A small CTC audio transcriber, trained from scratch.
Training: soap at rate 0.0029, 5000 steps.
Rows from block 10, named by matrix and row number. Each number is 500 + 25 x the weight over its row's rms, rounded and kept within 0 to 999. All counts start at 0. Numbers have three digits each. After the name is the row's rms in percent of the matrix's.
# convs0: expand pointwise conv (model.blocks.10.convs.0.weight, 512x128x1), inputs 0-127
convs0.433 107:473483501525466529531485506476453478529497511522501521525482486488500521461471540520503504489458503452493464498493496490475515502482537547474477516497501496469470502453471504470512515505452505482509455496477527510518520502480526487539457522505501526499501534484536525473477544475482522508467508525553527496517468518527475520486568506532481496463486519503519497483509527496504547549455
convs0.434 106:454520508464493519496498549488519478473520495483508509532484463481503496501523506483454520533500521491492518530519521517502509497521556449544483535496446561556522482478511517518516523508542489554511531493485505463532499487506525525453556496540535508533496476465508475500487526490487512457505487511475525520482520484449495490528489487539488499510507460504508484503527505475483493492522
convs0.435 107:473474523492545517527503526486464518526461533493484502502544505501514517499494513507492508493452514508486519536502452489504540521493490500481502497541435495513527534517512504529506508494487527483545510526489476487501467508465491487496520484486523447460519503464519515459493538535452460500534506473527469474462491501504518497483514472503549518506467498490508456556442465516491476524527
convs0.436 114:535494540498480478588491476520472461514485484470482521528468484497514526505506514488495519503497514510504532470486483478447495495499486546503534526527534488535484518526493490488459516499550526483466491505492513482518494467465516521473512518478528485490477505506478520478533450525482498457485496458453490517515485492550502504516562529503491534486499539534487531497509474505517466508545
convs0.437 109:471492494514479511510531475504501475497515489469457517520494527538494494484555459541528506472454499461469541535469491522536506528483526474491516499504467486524497496481494526513523503503512504529513512496502488509522499517481498477527466518515475485518531509560486443506504478476458481548511484463510503497546492520477435483499492507482504479511478444498518531557513451495478541517473
convs0.438 087:522462497499491486523500516476501487499476509510483510481539526495491463492530501510562497520486503506508494490456532512503565462480526515502538498500517488527547455490513549466470528462492474466520492482515450508526494520537508540484512514509521538490512495489504486527456485505504425462502487521480493501497543534488501515493505481449442469489490515503502454481479483498531530527477
convs0.439 104:522464532486496527465521517503527532458511468464543533486542527477490515542517490516485519480515503492466501521504488544496477575504478529564495482512522504486472521516473501477541492521509475520536552553500510501491502453495513474507493519512510537507489502500499501516490518488528536496537494534546515504524497466533468517490507471529524473523515477510483515517500517509563489504460
convs0.440 093:512524516475539491526465524487505456473497497509528460509535498467537452529490470506496484502467490519488506499539512538497512501466515492524505454492460479484528512469516509499484536507489493514537507513489531511497486464463510485480515475537501446455505503472492498495480478480468480545497512532554489504473507466486450470486521478434505534499453465499493454531505514477537482498525
convs0.441 107:524528508503464482479484489495546506468492481505525521477477537476498519494520520493528503464455460527517520497529519484515462522495507502498471498468481520515485475493484473549508502487501519452524487460497458490446478511507480500467493518511460472505509537488469508524488522566486511510541505529467526501497543505524505499488504520510474505512496468496499520477460569528532515578526
convs0.442 088:514557496474533496484484534502479494529483536546533487501514513490537497505559529509519489503472523496520482530492516523491505478518539499471518526499433475513484479486514508500496562533508532529544462503505525505474469468502531528499491516479544509503509498515504479496462532473451536543502477486480531513541530484473475525502487520481524533491529522497490488492446448484509490520493
convs0.443 090:530500501523525466487486485461493509428481536481549531487502492524519497530537470471483476560529483528501468539505505500460507455494504550486523532476509496511481448475494488525506508509528515498499514522497482532509500526501516471526474493484519530489501496486536475514492508472514504529456529517474499454518524486512488497489490527498475462528533498513533487490528485444527528541446
convs0.444 116:499505498542476461484497536514526487532567523505512516498543511469503479507508481537531487508485470487534468466505478524480495499496508516496474531550521540526478487497554491489469490494480488495490486471527492531534520471492518470506478533458479468501533490517452497467535511552516480447494507491465503514476519502492527466488474488452486490500511494484473526489529491523511491547436
convs0.445 090:478510494511494483524484517476506514501496536497517457512496471525487519491512516495505504476494507535518434505476467487505485488545484512520465521458549441516531523499560476548526476486510533518506515528524516510519504523491474471465522483503479451508483509508453532480542512461517509494526494467484499493520475557489481502523476494457531530480513525483487498497474479493485501543569
convs0.446 102:464501519503509488473493469495485502550531493533541468528517514516472480489456476476512468533510479447464519475524513490503463492481522493487461535467526474580515518480511534471513495517479500504506485478500500481445531524488471516484440503487516510515516524500552516470544486496487482515504521547502532452465488494490504498516516507465484486483511495525481509468492455538529516504517
convs0.447 103:490511512474496491462514496474493548496491485523466537526484518499513464546530504530485484528531476517499510483489534481466538469530511523491499484514541519494538453485551504505515493492473493495488544528480447546483483495527494544495499481504501526479531479478479486523468457515435514562504540494547502492471512472479489506504483509519504471504470474439498475474521506490495503523518
convs0.448 090:493501529518490497491511543525506447500501528500561461482489504528474487510540511498544511483534473490457488508474479518488468491527518508529521533540525514501544512469497488498518488501503530521490462511526569487482467495544543545479519516450506535491510516525526506494502485480535490454503462558471509513469516511490499518489533510519460494480522528468477478486464477496485485521483
convs0.449 100:499522506492469535554473489523496499500495479515483521522449544447482489485487461475459463516508506479463469490537518530498560523476510480507498477562497466510474480488502469502497513519490503455508549482445540524518521522481509504502501495498512481529506485487466500510487512511470490539521506478546489470506498542474444469522479504490449519478507489478527482548528506510485485500509
convs0.450 083:483513477480489495523462528523493506491516543529513525475484516520515452451510491457495486473525487496496487501525521445478504479503510502476476552494481458498481468493467519528497523474511475535562525515465526507449523503520497547471504534536544516485437464534516507536467487494499517484525503536512508510500492470517526492477508508518506498502518466503474540504493449465473501465493
convs0.451 090:477509508438466455468529473553525516523512514496470516515541515492549487456466504499533500480483495450498507525494487447484513487496493530497537515507470505526479501482511518527528476516507530511488496533468501491490494525475501446539513481461494492535476514498516480536482501514525528483538495470523523465473475541492512492520504486517442470521510520507522484523508527435490511465502
convs0.452 110:500459529449503480500506521491492511524481459477512496516510473544503467506472476569484504473509511488480488533505473508524519507495522493497504474433548492517490507500498509507521486477437498443518489542516517498537545478513480510535534505487536517515521466535507493489534506482505455483537513542496477468514497550499512504476486499470505490535528494487511495547494507473510448456487
convs0.453 088:488493457526517546490480491507486487482460502483502487524516480493512502498546468516456532510525478521541457482482465517492494441521508521509459481475483459448515513522502489523495498484458555492513515557527479478461527471481476518494511474496507467497502511490496506490480470525475517477493570486538502500490510482487549494471506508481522539509520486489458489487503513489485529484430
convs0.454 115:525536490475482492511500454472527501507512483451488478473457464482470486530540541508521487500427478477519514463481469483510506473525518500463518469502502498536527532498505479517509529484500533462534501465497478503498485497486517504477547513518520524439537498461524531502521482494496525476483496473554467542470458534515529503502509506492492529522497476477481515528526524502506520494453
convs0.455 111:466519513478517486487544508503524507570514486510470482487524519482506477538540523517530452478518531551480526502506479523500509530504513506533489520520449501495504519488503493513506527490508534541549503515553531497508512505494480546505465534497458440462524499513502474453488489489478488461497505478463551516507539490509497467512471491495472526511464529469488490528493478462479508513512
convs0.456 105:448538490480512498477486502511478503471532560534521501514533479531532503503491515492507494475501555489478527478471526494511547462513520547512526532516475510499515470498521509498586513457527527529501501483535455499484503471478496498495458517468515475466504475505498560530488494520488462520471512504496534496526496513515515465470541497479499487517492497537514500484477492521521486542536
convs0.457 101:479495520497486527520484496491492488509480471495457473509484497495511505551480527498505556503532486475509531438500476480484513480513516492504504513551505502529502490515484502466475497473507546502479534491457487504479480545481497464494521516554514553508502519518544522480482527524506527513518533472515514509463479504499478476523516452559497498478575520488510468444457484469486497524499
convs0.458 093:484477555485480539504517530486536484520498472526522455495528522461499473561495486467512510558515473472509477477506444490542525494500481555494533491499526531497503492518495498496475469516521494503493531499516513511496499495476517514495486465482526492501489460509496552529526534510519524514500490515453484486532529484493509477493524463490493471447450495488460505490465499492513487477427
convs0.459 091:528516479518497486479524510516498476474546509505515498478531475505501542520502479466527462534457491501513516484495480467515505526546453527554508520520491514518485524494529518511494504527482510550506526499483519490490487528503502481492524547474452496528531471567488468489476511520517527457475487485539467500509521518536455505540507470533469514496503460487479534470485460486495510444513
convs0.460 084:451458499506505517478475542488533534515514466495494485472520472525485480554503513475522491550503499489542520481476518471484512542505479521480468476495507506498525498516465509520487470514514541515467497478521500515478534536526493473530487533518498455476555513500464511482542505514537508502505497495523494504484477451472505456500497457439509497491504472469489517531523526544444474498513
convs0.461 093:544467491474474465489502494500480507480533486487525480452500464470517517516532433517449518479512496487472483493494488469513495510515461512535513482497534539510481501514487513547492498503491462543493494507452523514470469519510521551526506453509515487461495491453461486524497508491527480533513508503494478480493434467506469518478536469494511514492505497460533517461487524475507486530458
convs0.462 107:459479479528507528528498510495492508505475486446481515497481463487490522517504537487503472498521546455511496536500499454510499508492449505483474514500482490507525504470459511499465483499455480500478512503475486522506489470522537510506502479497513504522546498482487517492483460471514537506554487490508480544470485454470540495470472506518513454493539455469512463420531488513514455489520
convs0.463 098:486528526463502494516477519441457531505542552496509493479506512488484506457498493521496463484494500460464514500525514514491520529489472465548475523498520521463454513496514504495484494517516517467450504525532511507494527528512509494515525477448496467499513465463505538481493487525524471472493470506510477498511504518508500454518479495512503425571537514524534518481493474491534512481519
convs0.464 112:453536527512479472502520517491518507517525452502504512483490513473484502483508501513500514464495468538482482505517482503535555471485456481510484491477517516545462477475497477497537558488467480485498519466543501489504519439523509478533462528500502496538502539470492463551481517500479558538528510492506548447510472481544495518486528510493530513454514487498486522501493516513504510512518
convs0.465 089:523516487471493519468531491562513492491492565549500445508493479496553489549515465465482533505523509499472510490482506483490529494496497503502477529463503512511486520468513478511503492522480481498521521498502532496503549511513528515474498498495465472493479480516518520525539581501479507477503470501486505509510484511523538465480541478524486501525493489427463494510485498437490535521492
convs0.466 116:526500491489513499491485517497512516514507485462504512513469525471496501442478516536478520489445549528482484474472528518469479523512438551497506472501519519502465520517467525484499544522516471484472466496495519495498479439510515476481506498479483511462530473565452506501476462510515511531476472499487505485515538476536468470537539522494510500511550497512494496505480509519526479547508
convs0.467 089:526499494493530475488483473489516520541466512535481452467517531503464473503452465530496516490473501549542522522490443512501479523494502489508523510495502526477498500542482495500533513567500516511471487512518523518525492506486464489482503573465496458509538478487479507492502513434487498540528499527510539515508515433528482511521539513480520508486507510515473500487477464526507485497513
convs0.468 085:506498476536497522488498546514512506486516458519500536506508517531502477473465482510489514506507504496502483462470502511517454512466509525497529496489473495504474459515530513524471512512534495523500536555568541511526494500503493498483500475481508479549495553493512539515508530518451504460523527450502474529466470490525525462521499498451545470478547465469489512518485487514494472463475
convs0.469 094:532511486488494497500487505482465486468466496513448484487571515473542499496489469543496541506494481449521514494522515517499504510521484489490503476523475539492489487479496526534496509495516461507526493488520481493465496515536524493441475531521481491512534482520472504510508500530497470531531532488475479435481487444499495504495536474515467546477451512468553476516486528470475478470501
convs0.470 108:490555489494491513530553523481492521490539507487455439480511491528526521534510496440509541541511539477501499505481505526514489534485502524504498505466475517498505545465441494490494479515488469482480492490515510574491501466531524505493503524489518461480530502480496491466521542469471469477427478484482509502485486475480517452500491513518471513513479532503522470494486488509489489490489
convs0.471 117:510483528489534474521509495504518453519523480539499566544500472495504526469518525510487516465478482505475485516504485525470428486507524501559456465529502513513508551530512476505495508506462511494498525488504500448524501464512501525513499468511509571486523516488508493511464402487489505516505509503501488518464476478498479474516501503475502500495490515489469501495479473456520510528504
convs0.472 113:517474532506523488467496466522488520520483467466505502512512486505529452493482467526480508459476486487496481561483481487501472505452497468516494515499527495512530549492537542487515504450522488506522505493525444467505506477466493460480486570514479475514514483534500507507501485531529474454496451530522457498490444497511490470495551527496492531485511500493511517505480527449492490507499
convs0.473 088:543491459509521495467475466496534496514478489483495480510565505479507475536526460502482498476527504450507512533489528518521460507497489507547493483486527479557530477487511453514520525492526461502530476494475492503531502487526488477457501501486524538526498511499509482500531513508495520485531473520494577495482516497501489551496485503525476483520449507531489445460463498465486470519505
convs0.474 083:542520518528500449502516516490537557521467518510472515519469482521484496463518543513473506493490502434504490495488524550537488499470523509477489481494559524499509518490539488500462479547499511484503474539484499519477490518528522480466454540503494517522476525511502506529533519539460486523479523547497493493482504484482478527468474525501510502531496518489493487454496444510506553493493
convs0.475 113:466483512519524492446478514565521516499518511510514495551493465502523491468505537469509458488477501458453511492497507479496498482518488526514462496521477545537536473521532470482496486485485544524510503503467468473491495460495490492492491508505451523505519444485470520494509472520525526494465503532504520447489484529450512471497523513517493530519505560517517483531557509492507505477484
convs0.476 094:519495505568494483460519508505518519506493505555499518464501464531531534516484503514492502525463503542477516484496463489492463466483458555492519509477497518481456433530471520509500513506474513528463503507491495466551457557521501494492527479507472501501511470533496527499503552502461501503470506472526473486500512516501501457497504505539506480514552495492521492521501474544501480521469
convs0.477 107:510517479566483498465519511522497498479457505508503486504520539490508497483525495507529518501457452466523505486490519493501484472490533504483519520485509490496505491490537441556478499520470508529544507470519505413464523481523506484521465493512467520504495526452535484454489503526523489476540512484436501507470490534484497493476506529500497498515468502484494546477477538460514483493495
convs0.478 116:491499517510520519475502497493504544535451459484490502490515485482532548493495474518544456541505475469502533529487504544510477480523528495485485506457496478483489503520450521506550513524493528503495514440475542510499520493469470516468504486441479530482529482510522501486498503531484542550496504481510522508486539464510461468508514475483507529517539518496482502532494520539444492500525
convs0.479 089:538486502532503492493492520489505495481426545524468467488524483519486521472504527513496487474508500517475531487497487491467514426478507498520478507448491493523510482488471498463525493514490499457525520477471548489533536489485505459454485529548477505463501456502500458492488439493480469493498511502503530506514457470531490490501464508524496510502498485508492552511514495543553501470492
convs0.480 089:442528459464517510483511495458503497523471516517489507536482528477524507479488470497519512490432506498523478501526499529477552469473509528459533501549455463501493501525469532501520528517520510472508535539478485492494493485491505512499460517466504516507502526448548478510498541472508508507473507533539515525475494450517487507517490507499520485506508471509551494530547467464505507520475
convs0.481 095:481500547512527525491479498510520481513485484487517482437479496482485489477492498541503515539484498522519507517472478448488493487471442473509535492512527479514494528467523436493521557532492495511471556502511534503464484549476484494491474506502498522477476502535470518480486499525492521500570491505499482486486515528527483515534511474540482509506476472490521542455532475552505502497485
convs0.482 091:474496498528466487492451450517498515547496513528439487517474489494553486496502502515474506470499497471538524498515516515492535460497479492503508500536474484477482491477475539502490485506507475469489517505468511518540544484472459458477496508524533511492488525522455484495481509524521513516481548446461496505488552464521486449482551469527488507490504513509495478544477525512501470507539