{
  "model": "CTC audio transcriber",
  "dataset": "short read English sentences (LibriTTS-R)",
  "train_examples": 26041,
  "gain_aug_db": 6,
  "input": "waveform_16khz",
  "tokenizer": "char",
  "vocab_size": 32,
  "arch": "mobilenet_v2",
  "norm": "batchnorm",
  "activation": "relu",
  "padding_mode": "reflect",
  "depths": [6, 6, 6],
  "kernel_size": 3,
  "wave_channels": 64,
  "wave_strides": [10, 4, 4],
  "expansion": 4,
  "widths": [128, 128, 128],
  "init": "kaiming_normal",
  "residual_init": "none",
  "optimizer": "soap",
  "beta2": 0.95,
  "lr": 0.0029,
  "beta1": 0.95,
  "shampoo_beta": 0.95,
  "eps": 1e-08,
  "precondition_frequency": 50,
  "max_precond_dim": 1024,
  "merge_dims": true,
  "one_sided": false,
  "adamw_lr_other_params": 0.00071,
  "grad_clip": 1.0,
  "steps": 5000,
  "batch_size": 128,
  "epochs": 24.6,
  "lr_schedule": "cosine",
  "final_lr_fraction": 0.05,
  "warmup_steps": 100,
  "weight_decay": 0.2,
  "adamw_weight_decay_other_params": 0.01
}
Rows from block 14, named by matrix and row number. Each number is 500 + 25 x the weight over its row's rms, rounded and kept within 0 to 999. All counts start at 0. Numbers have three digits each. After the name is the row's rms in percent of the matrix's.
# convs2: project pointwise conv (model.blocks.14.convs.2.weight, 128x512x1), inputs 387-429
convs2.2 100:485519546489508476517541490492516512505495525485531462540499482537470446494474488494469460494470500515499529515523501536484571494
convs2.3 098:458501453510493504503523493497505485551505503492474478472470504514489517492489488475518506489496520468489474515502488486460512497
convs2.4 103:572516487494498506532496542452506485461519533442469469517521507484479478476453532510526510493499490467531489488490488479494476506
convs2.5 098:464528476464490479517457518570497520477477469498530475498521467523507509553535525519503500521497495478487506534476512478496528494
convs2.6 102:497521521494481476520450503493545513460489470506527534520489519502483471496448531498529491508558493493516476451514440547515501513
convs2.7 098:498483481525470448522530486527481491517495490517520524551495464527540493450507510467488487494477475552544464495499492512438500513
convs2.8 104:516526516483518516501476562500523466525507495491483534494500499508494474467481483524494544466483501497492499498470484506471499494
convs2.9 102:523439487513459481454466515513487505519484501521518500498503465463518519493458514502494498435534514457518509491475502455518494536
convs2.10 098:497516491524513523468502518507486501556518478482532475473547526479528511497500519503561556495520513498452483494501506539474498508
convs2.11 099:554500470509495504522506486510513481419491526572500503520492502531524483530550506508497474503563478454506478528473512485514521495
convs2.12 099:512474482480471503524466453463496492540486457490508512522486456508504497482505545500530522552493502480472550455499456489527473471
convs2.13 098:565522490506504546533521485500462504500490507465536510462494490463542511455451535496494511474527500508482472470489494494508467488
convs2.14 099:493559538509488529490495475503505519498514515533539485532504525540543466465516477477474508502487465467471512510506564509490487485
convs2.15 101:489467505494496470494454468489469506430492480502488482537499538506515512471503534495519499482506469517512490491509472471492573479
convs2.16 099:430501523491459524538527522533512523494512539489543512523536506500536504467509495472459481501546463518514476480482438531506511492
convs2.17 105:449514498475506498469479517523476491515477494496492501490538537556520489494534522497505505474501527505514505529524541475528520494
convs2.18 101:474471443477501495509471474500510491544483489524491509478507489471501497474495511494528521497529526489484479502522488502506491474
convs2.19 098:504486429509475513493477522514514504506489520492478523454481498488485497520506498489499496458480543515492489491510525507512484498
convs2.20 102:472527479492507516498463449517450515518490510551502498510512504498494456481421502518471533532512541558546519502525541500479499476
convs2.21 100:471492505501481525541529499510507498511466480505529469496544534515497528492498474510534486471499470502522478516519479538527499490
convs2.22 104:474520493510462496540527471503501526560509486505438510466517506485526452506526499533481480509479546469453509524519464484484499511
convs2.23 103:455500516511501522530546463476557467470481496504474495440467469502477496487488516484520492509483517498515483477473507483493510529
convs2.24 103:508465511494545474486529475497504509523474513499487524542486506506516497558485520480496492457517521499499487476536478542523492491
convs2.25 099:493500510523540514511556512481507510496509519519456478477532484490474491549512464522501493520470515472503535478509486497447541503
convs2.26 099:522505512475498514481493503513492507489516503479494502485486472473515498491492486500538500460539552484529454466499514457514477554
convs2.27 101:493503480502489476515509531493457487475513484485474523518537523469496487471509499571517539527542476502473547481501536461478523511
convs2.28 098:505499496461503488494508519491503508461504504491472505495543531510456496468432469499487489515529477514522515471490483501517508531
convs2.29 097:559522451487497521469509480507468503494469490535491543457520524502491563497527554529485536518459459521507505510490496503518501528
convs2.30 099:452516508521509496490543473503480489518508488513507518501490513531503476512488513518481478514506518486506510484490499513541442511
convs2.31 095:496529531528485463471492500512503507527466504502460491525468517468484461452459494495529499463442471521478543466473469539460552501
convs2.32 103:516516458474538443479510469497514463447530494505506503493510470512497494509540495517513506492496440511478495539526486523463492503
convs2.33 103:475544491481525490562520547499502507493515502524525515472528517502461448509474520524508459499508505516534479431496490496539519466
convs2.34 101:504482512515478542538486512512487522464480496461540495487446509507483485498539533510532503521486564461497540491485492475467457480
convs2.35 100:482503553516502531522489533517474508500505520517523508480514505549530539517487489491435498471544497578491524471478521495530491494
convs2.36 099:520472455496510479510513504492463537513485514527506425477489479487542489526469520486512476509483466498503510504460529526442550481
convs2.37 100:514507497480552504495486542474499448489457494517478468497500458520543512530483516485458517467491439516510519530497451508508506516
convs2.38 102:474496497462484477502523543489484459525485486513494515487449501494480443458438475495489488468523488444449477466447525505488499515
convs2.39 099:488465509475488517516466497514493519483499503461504479488456516519527510558538522466492482481483494488492520477449481498448469480
convs2.40 100:492474526502528447488526542488492508483535473467471476506486456523472486541470536491500499555523488475467499485545476505519511495
convs2.41 100:542478477509505502516525515492496459494473474473518494486480459488511464478466497510518495526487455500510515538489529499508518517
convs2.42 098:503495460478492510547493514480487512513463500551456527486501511529528518484516533517515524519491521497532535526522498491469488497
convs2.43 094:553531518502474512437482560491490511454469482476475497507486514488511490467469505483508510526453504525479503504529463469487520499
convs2.44 102:528516504507522540466523519559496522485471478516544476534512528474504501497474469518490534499538471510505517459519470522485496541
convs2.45 100:527536504516524488524517516485559560510538494481490547524481487520485480501506517501544505489529477512499518487466538516526486475
convs2.46 097:495498492506480471552516507488459472510556514483469472520493507511544486494527504502470491490497487480500509515528510480518507482
convs2.47 096:518491468514479473498472485485480484505507501491545479545471486481526511485557453473566518529492523512513454499545454521505494482
convs2.48 098:531513508517508563507480504506487495510522537510480479533520526495452516444539501486466515494494471485508503491545466524501479466
convs2.49 099:551432438489502499522510501522532469473521508511500501502529517521448493511525483530488534516501483465476509495502538518510518523
convs2.50 103:476474465501475466520465500490508506539519490461505462500515489502516503516516525526504508521532508518494481498490509527499527459
convs2.51 104:503488481550487480501476484474492501518486488465471488460507483468521501563519519506499517489475494475477507485472477520486496522
convs2.52 099:544529547505500513498494504520489467499526478472527518497473485508477471496550488499522481492568487541526469520507500516476480589
convs2.53 098:503510473496490530435508494537490456488529525492532457508486494446491530505511515532504503538516507489481503496505512491502501497
convs2.54 100:502512494487503519502515509502527499456434486464512520458470497494534522456490491461549543487469493471506490500544442496487526533
convs2.55 098:516521559506496539547507540492457478516514518508519510481507459490534511523497491490463518515487526514523476511493494471526489551
convs2.56 099:489490494489473505486510519464442530463507467520494504544504500493438484502470497474525482504485517518522547477506524461511451484
convs2.57 104:482502492463468520500452479481507458536453521521519481518504484494519537531534474531565511463487528502524499506471478555534474498
convs2.58 099:458495491520450497520558444451508508498491520479460518506556514521506471517523504518473474534495494504491473549523493508526490471
convs2.59 101:500467459514526512510475481480477474532558537470489480505494518516517460486518523509502475519492509515512530549465505490484533496
convs2.60 101:473484489550512503459496484478492498509492520468479519467459480501490507546536489480503482531505517479486528508473484476527497529
convs2.61 103:512466475522462525484493503511471497522497499523534459542509507490518477464499512507501486487468469431487476529528473470499581510
convs2.62 101:457477529493471510492504534491507537505513491523539511508501531460492515497490508518499492490498471560501520522464498507488489517
convs2.63 097:523507539452546479485498472518482513544517504499488505490490510487491529461491478496460452491485526486513519484497534491527492515
convs2.64 104:525510489459543450509439511517465542483532488451524533528462467530500539469514469495504497515490485513501450508457509492480473519
convs2.65 103:477527514505490504523491478484476487498506475526469481483501524526533508484511523507502522478494529521502519500525500498549496484
convs2.66 101:492553528505495472528482515524488463494533472509480500507490467495501530476494501499474498497497489484508506531468542492514504548
convs2.67 100:543505478492534511542510501493507506484491490497464488454522471496498492541463485467459511479526500508457523495492482524539488491
convs2.68 103:482516529506506453467495522513514519510487472556481526457528456536494535487506505502491544497507524435511502486533472532500504481
convs2.69 099:503499507463563479560497538524491552472541529512464495479482510466507448494498473501474504513488466505476542523512529495547497507
convs2.70 100:500530506514489492469512539481520496443532470491510515455464535460525499457510506488510522484532524465543475516520506493493502510
convs2.71 100:494527497510522498481554517471500525490490487513467516474531451514486449508501526539462500499505492509522519489556517470473514520
convs2.72 101:520513500447499492506492523508494459510516508502554510484514506486493517513482504497524490481510500473536502491490527501512515489
convs2.73 101:511487522501517470485517536525509469495488495483534516492501463514517476537508462525506479466510519476506486517532484503540494461
convs2.74 095:484490488501504498497514494507499549534497512550512484500477494480487484534537488478550533523517492472476503534509503523458507490
convs2.75 098:437490440512497479532511548488498539512524512517460520475482508521464494459481490484502512543457504535554505505506501487500517453
convs2.76 098:562549481439531482466499502511529524514488490480498524487492505506481539524456483510531542472465489494508515532479487466508515471
convs2.77 098:527494462484483524479479488496526496526519484528496487508429491461531484555493500515482509496501488493496479513507530520510524461
convs2.78 099:505482462524507511484514560498499515469447513490539499487493495529493503482493481469513472518480540506523505513532498499510498518
convs2.79 099:493503526527489490521507526518502508480511532497484512540552494531477477519483500504519552544457461497528510524454522489509487538
convs2.80 104:516516515469521506557505501524509531507499503459511526474515510498458510520514497464479531490477487558511551502512495512502498541
convs2.81 095:466490506494486537505482537517526535469463505454490537520475505481520509505508545486480524468508481507500449515461518510494475526
convs2.82 100:515524540482473505487482474526460539523508490534574490532484526493519505525514488474484521510479483498483542497551504501472500497
convs2.83 101:522496508473471525497477543524479522494516477524449452516517515450531534475503502484542488502534469444500560496510522488486560535
convs2.84 099:453518472523527474538498493473533490512537465465528524505492497487479466476471484484538518554475481448519461495519495502510443472
convs2.85 097:489516563533512492544483456523530514537541500453541490531448495473496517505466491485494518528461456560506476448446505496500483491
convs2.86 100:495524511496551498508485515517549514440512491484534484478557488544527503504467464487474499465479525497523468484557539537504503489
convs2.87 099:495512488490492467480510462486510464473468502476489486539496488520474501523532499521510518469546499506498511485518480461490515488
convs2.88 099:501469446486483485519458508516474499476503493468491481510495530505501537514508495477505522539473492499536477483507490487509498539
convs2.89 096:481475491499496549470525492506495461469515478475458514493476478484503509499487498484495476507523499509520454511500493470509542505
convs2.90 098:509499528508529531507504548496447494504498481524494502515462521498494519484538484500502511530574498470525514494473537487539513547
convs2.91 100:496520482521502519491527527515485480475472498468468493526503532489542526503555525523523497481552479495519491498504485474517530536
convs2.92 099:492471517536491478480541524479481504502532488490506525503526537511480496504538520503464513518509528514494508469538520496507509525
convs2.93 097:529532521540533489505479498526551513481473555514503487468499508473518524459491494511526455489514536498526474521460509481481477487
convs2.94 102:491514502501496503516476469497495500538452516493529492497502481488508480470509521504500546516519490493503506468470495543479550497
convs2.95 102:530497496532478522501448504506517517474535497477508470524507490471509490482532515477522525522508510491497504484502484504491522499
convs2.96 102:470513508499537494465506502495510522475534507496491463454513524445526509510461496486493526496450466497562507490435458523503491522
convs2.97 098:424485469503512508502505487512474498491523530548460511558519487535505541478478476460493512492563472489517525519432506488491510494
convs2.98 101:469500537506501483517489511482482529514479500443490474500511523525502455518534518487516492501425484479482541511483543520507513521
convs2.99 100:495546548502481489468501480514533503491498498496543490513500514522496515494500505519522450497532532534509498513524506548495504485
convs2.100 100:521519496476469548474498475505501561486502494482489524542476503474499550504497497535468499489472514494503512509522489473514525493
convs2.101 097:546485536512512466475489526530508490508524517508531501502489493495497470481554479494460527522500493524499521492473516518485489518
convs2.102 099:515466478503531489486488491490465495522497502478547485523446478520501493533478507535538496481546480498471521471462504495498517481
convs2.103 102:506515486477510475530470552469497522546496485546499541514490485510514533501504500477468542524507523496504523484480492526475461501
convs2.104 100:516495503500469463504467514497515516537513485473541507493509499517512540485517524471480502522463443488510529522523528490516503459
convs2.105 098:497478511474491477506490498542454500477508454534486512526540549462502504522506534479478509471520488485499532503541516509545556504
convs2.106 099:508509444487511537453508519532501517486486501496483482512518481478520538522505500503512469504463551495472507483496512496471566491
convs2.107 101:531496481513498507530480513498540539478508470518482495527494492457514483470502506500526513492515478513508499546495452472518514510
convs2.108 099:525469442491535477484505474456523528546521546569497479505494475525479527487503502501474486550497487519470551499477512503495520457
convs2.109 100:495520486482492480495442520494526489524495502488461490469493487483486429451491532501463535471536525516516467507484486494548483512
convs2.110 101:511485485465518548540510531511474544477482499456564528476509530484461505514496534497508500481531470530538517514439501484496504496
convs2.111 105:497492537480513493490490517522483510479501464491496480491485467448475499532482517461486514459480501504511465458483512515525581496
convs2.112 103:465534503507486493509500483543516489443456477528469506511487483472481497492529471472532515460480492435523484493507525536475559523
convs2.113 102:541466461468507487506551480485491514563480523500495504477515476481498509473498495510545507534513462473504505541464520498478512478
convs2.114 102:495471485511484477534475498493508505494468504526546513495469508477490478486466523525478491469501544478540502506470529458514457503
convs2.115 099:502517433464511502503492495445512481476480472503466506486469514498496461554500521531440496544500512497492528509493536496471495475
convs2.116 101:478515484493519451461476494498467497451464512490483515528498510481478512488481501482491493481508545488522519488485494502492514492
convs2.117 102:550487481522541528522491524503501529524472520506468505461522460469502489502499493499521488506485526514529493467502499544496500499
convs2.118 100:473464471516477486472516435511474501492470504518472505551514512468490481475493535504503496485446535457462526509471522462505490509
convs2.119 104:494484507450505515481507494504502494497506458501519525504482563502483520516488503533459506501517494479507504498484461520504545490
convs2.120 100:486531512474474431511531482496462501531481503503520488507480495537502513522503484484528498521513517457487427535503520523533487488
convs2.121 101:471531495508521533483518488504461505496509542512486542493533485514522545491509524495511491509519498534498497564528463450476519462
convs2.122 100:486548525497478495514505466478507459453484482449492457497522462497538451526538488478484508528513471474529537469506482488483520544
convs2.123 096:520523553514467441511531490505489508507487502470520474542467505528489515475483512511483507468474456499494495501542535465505499491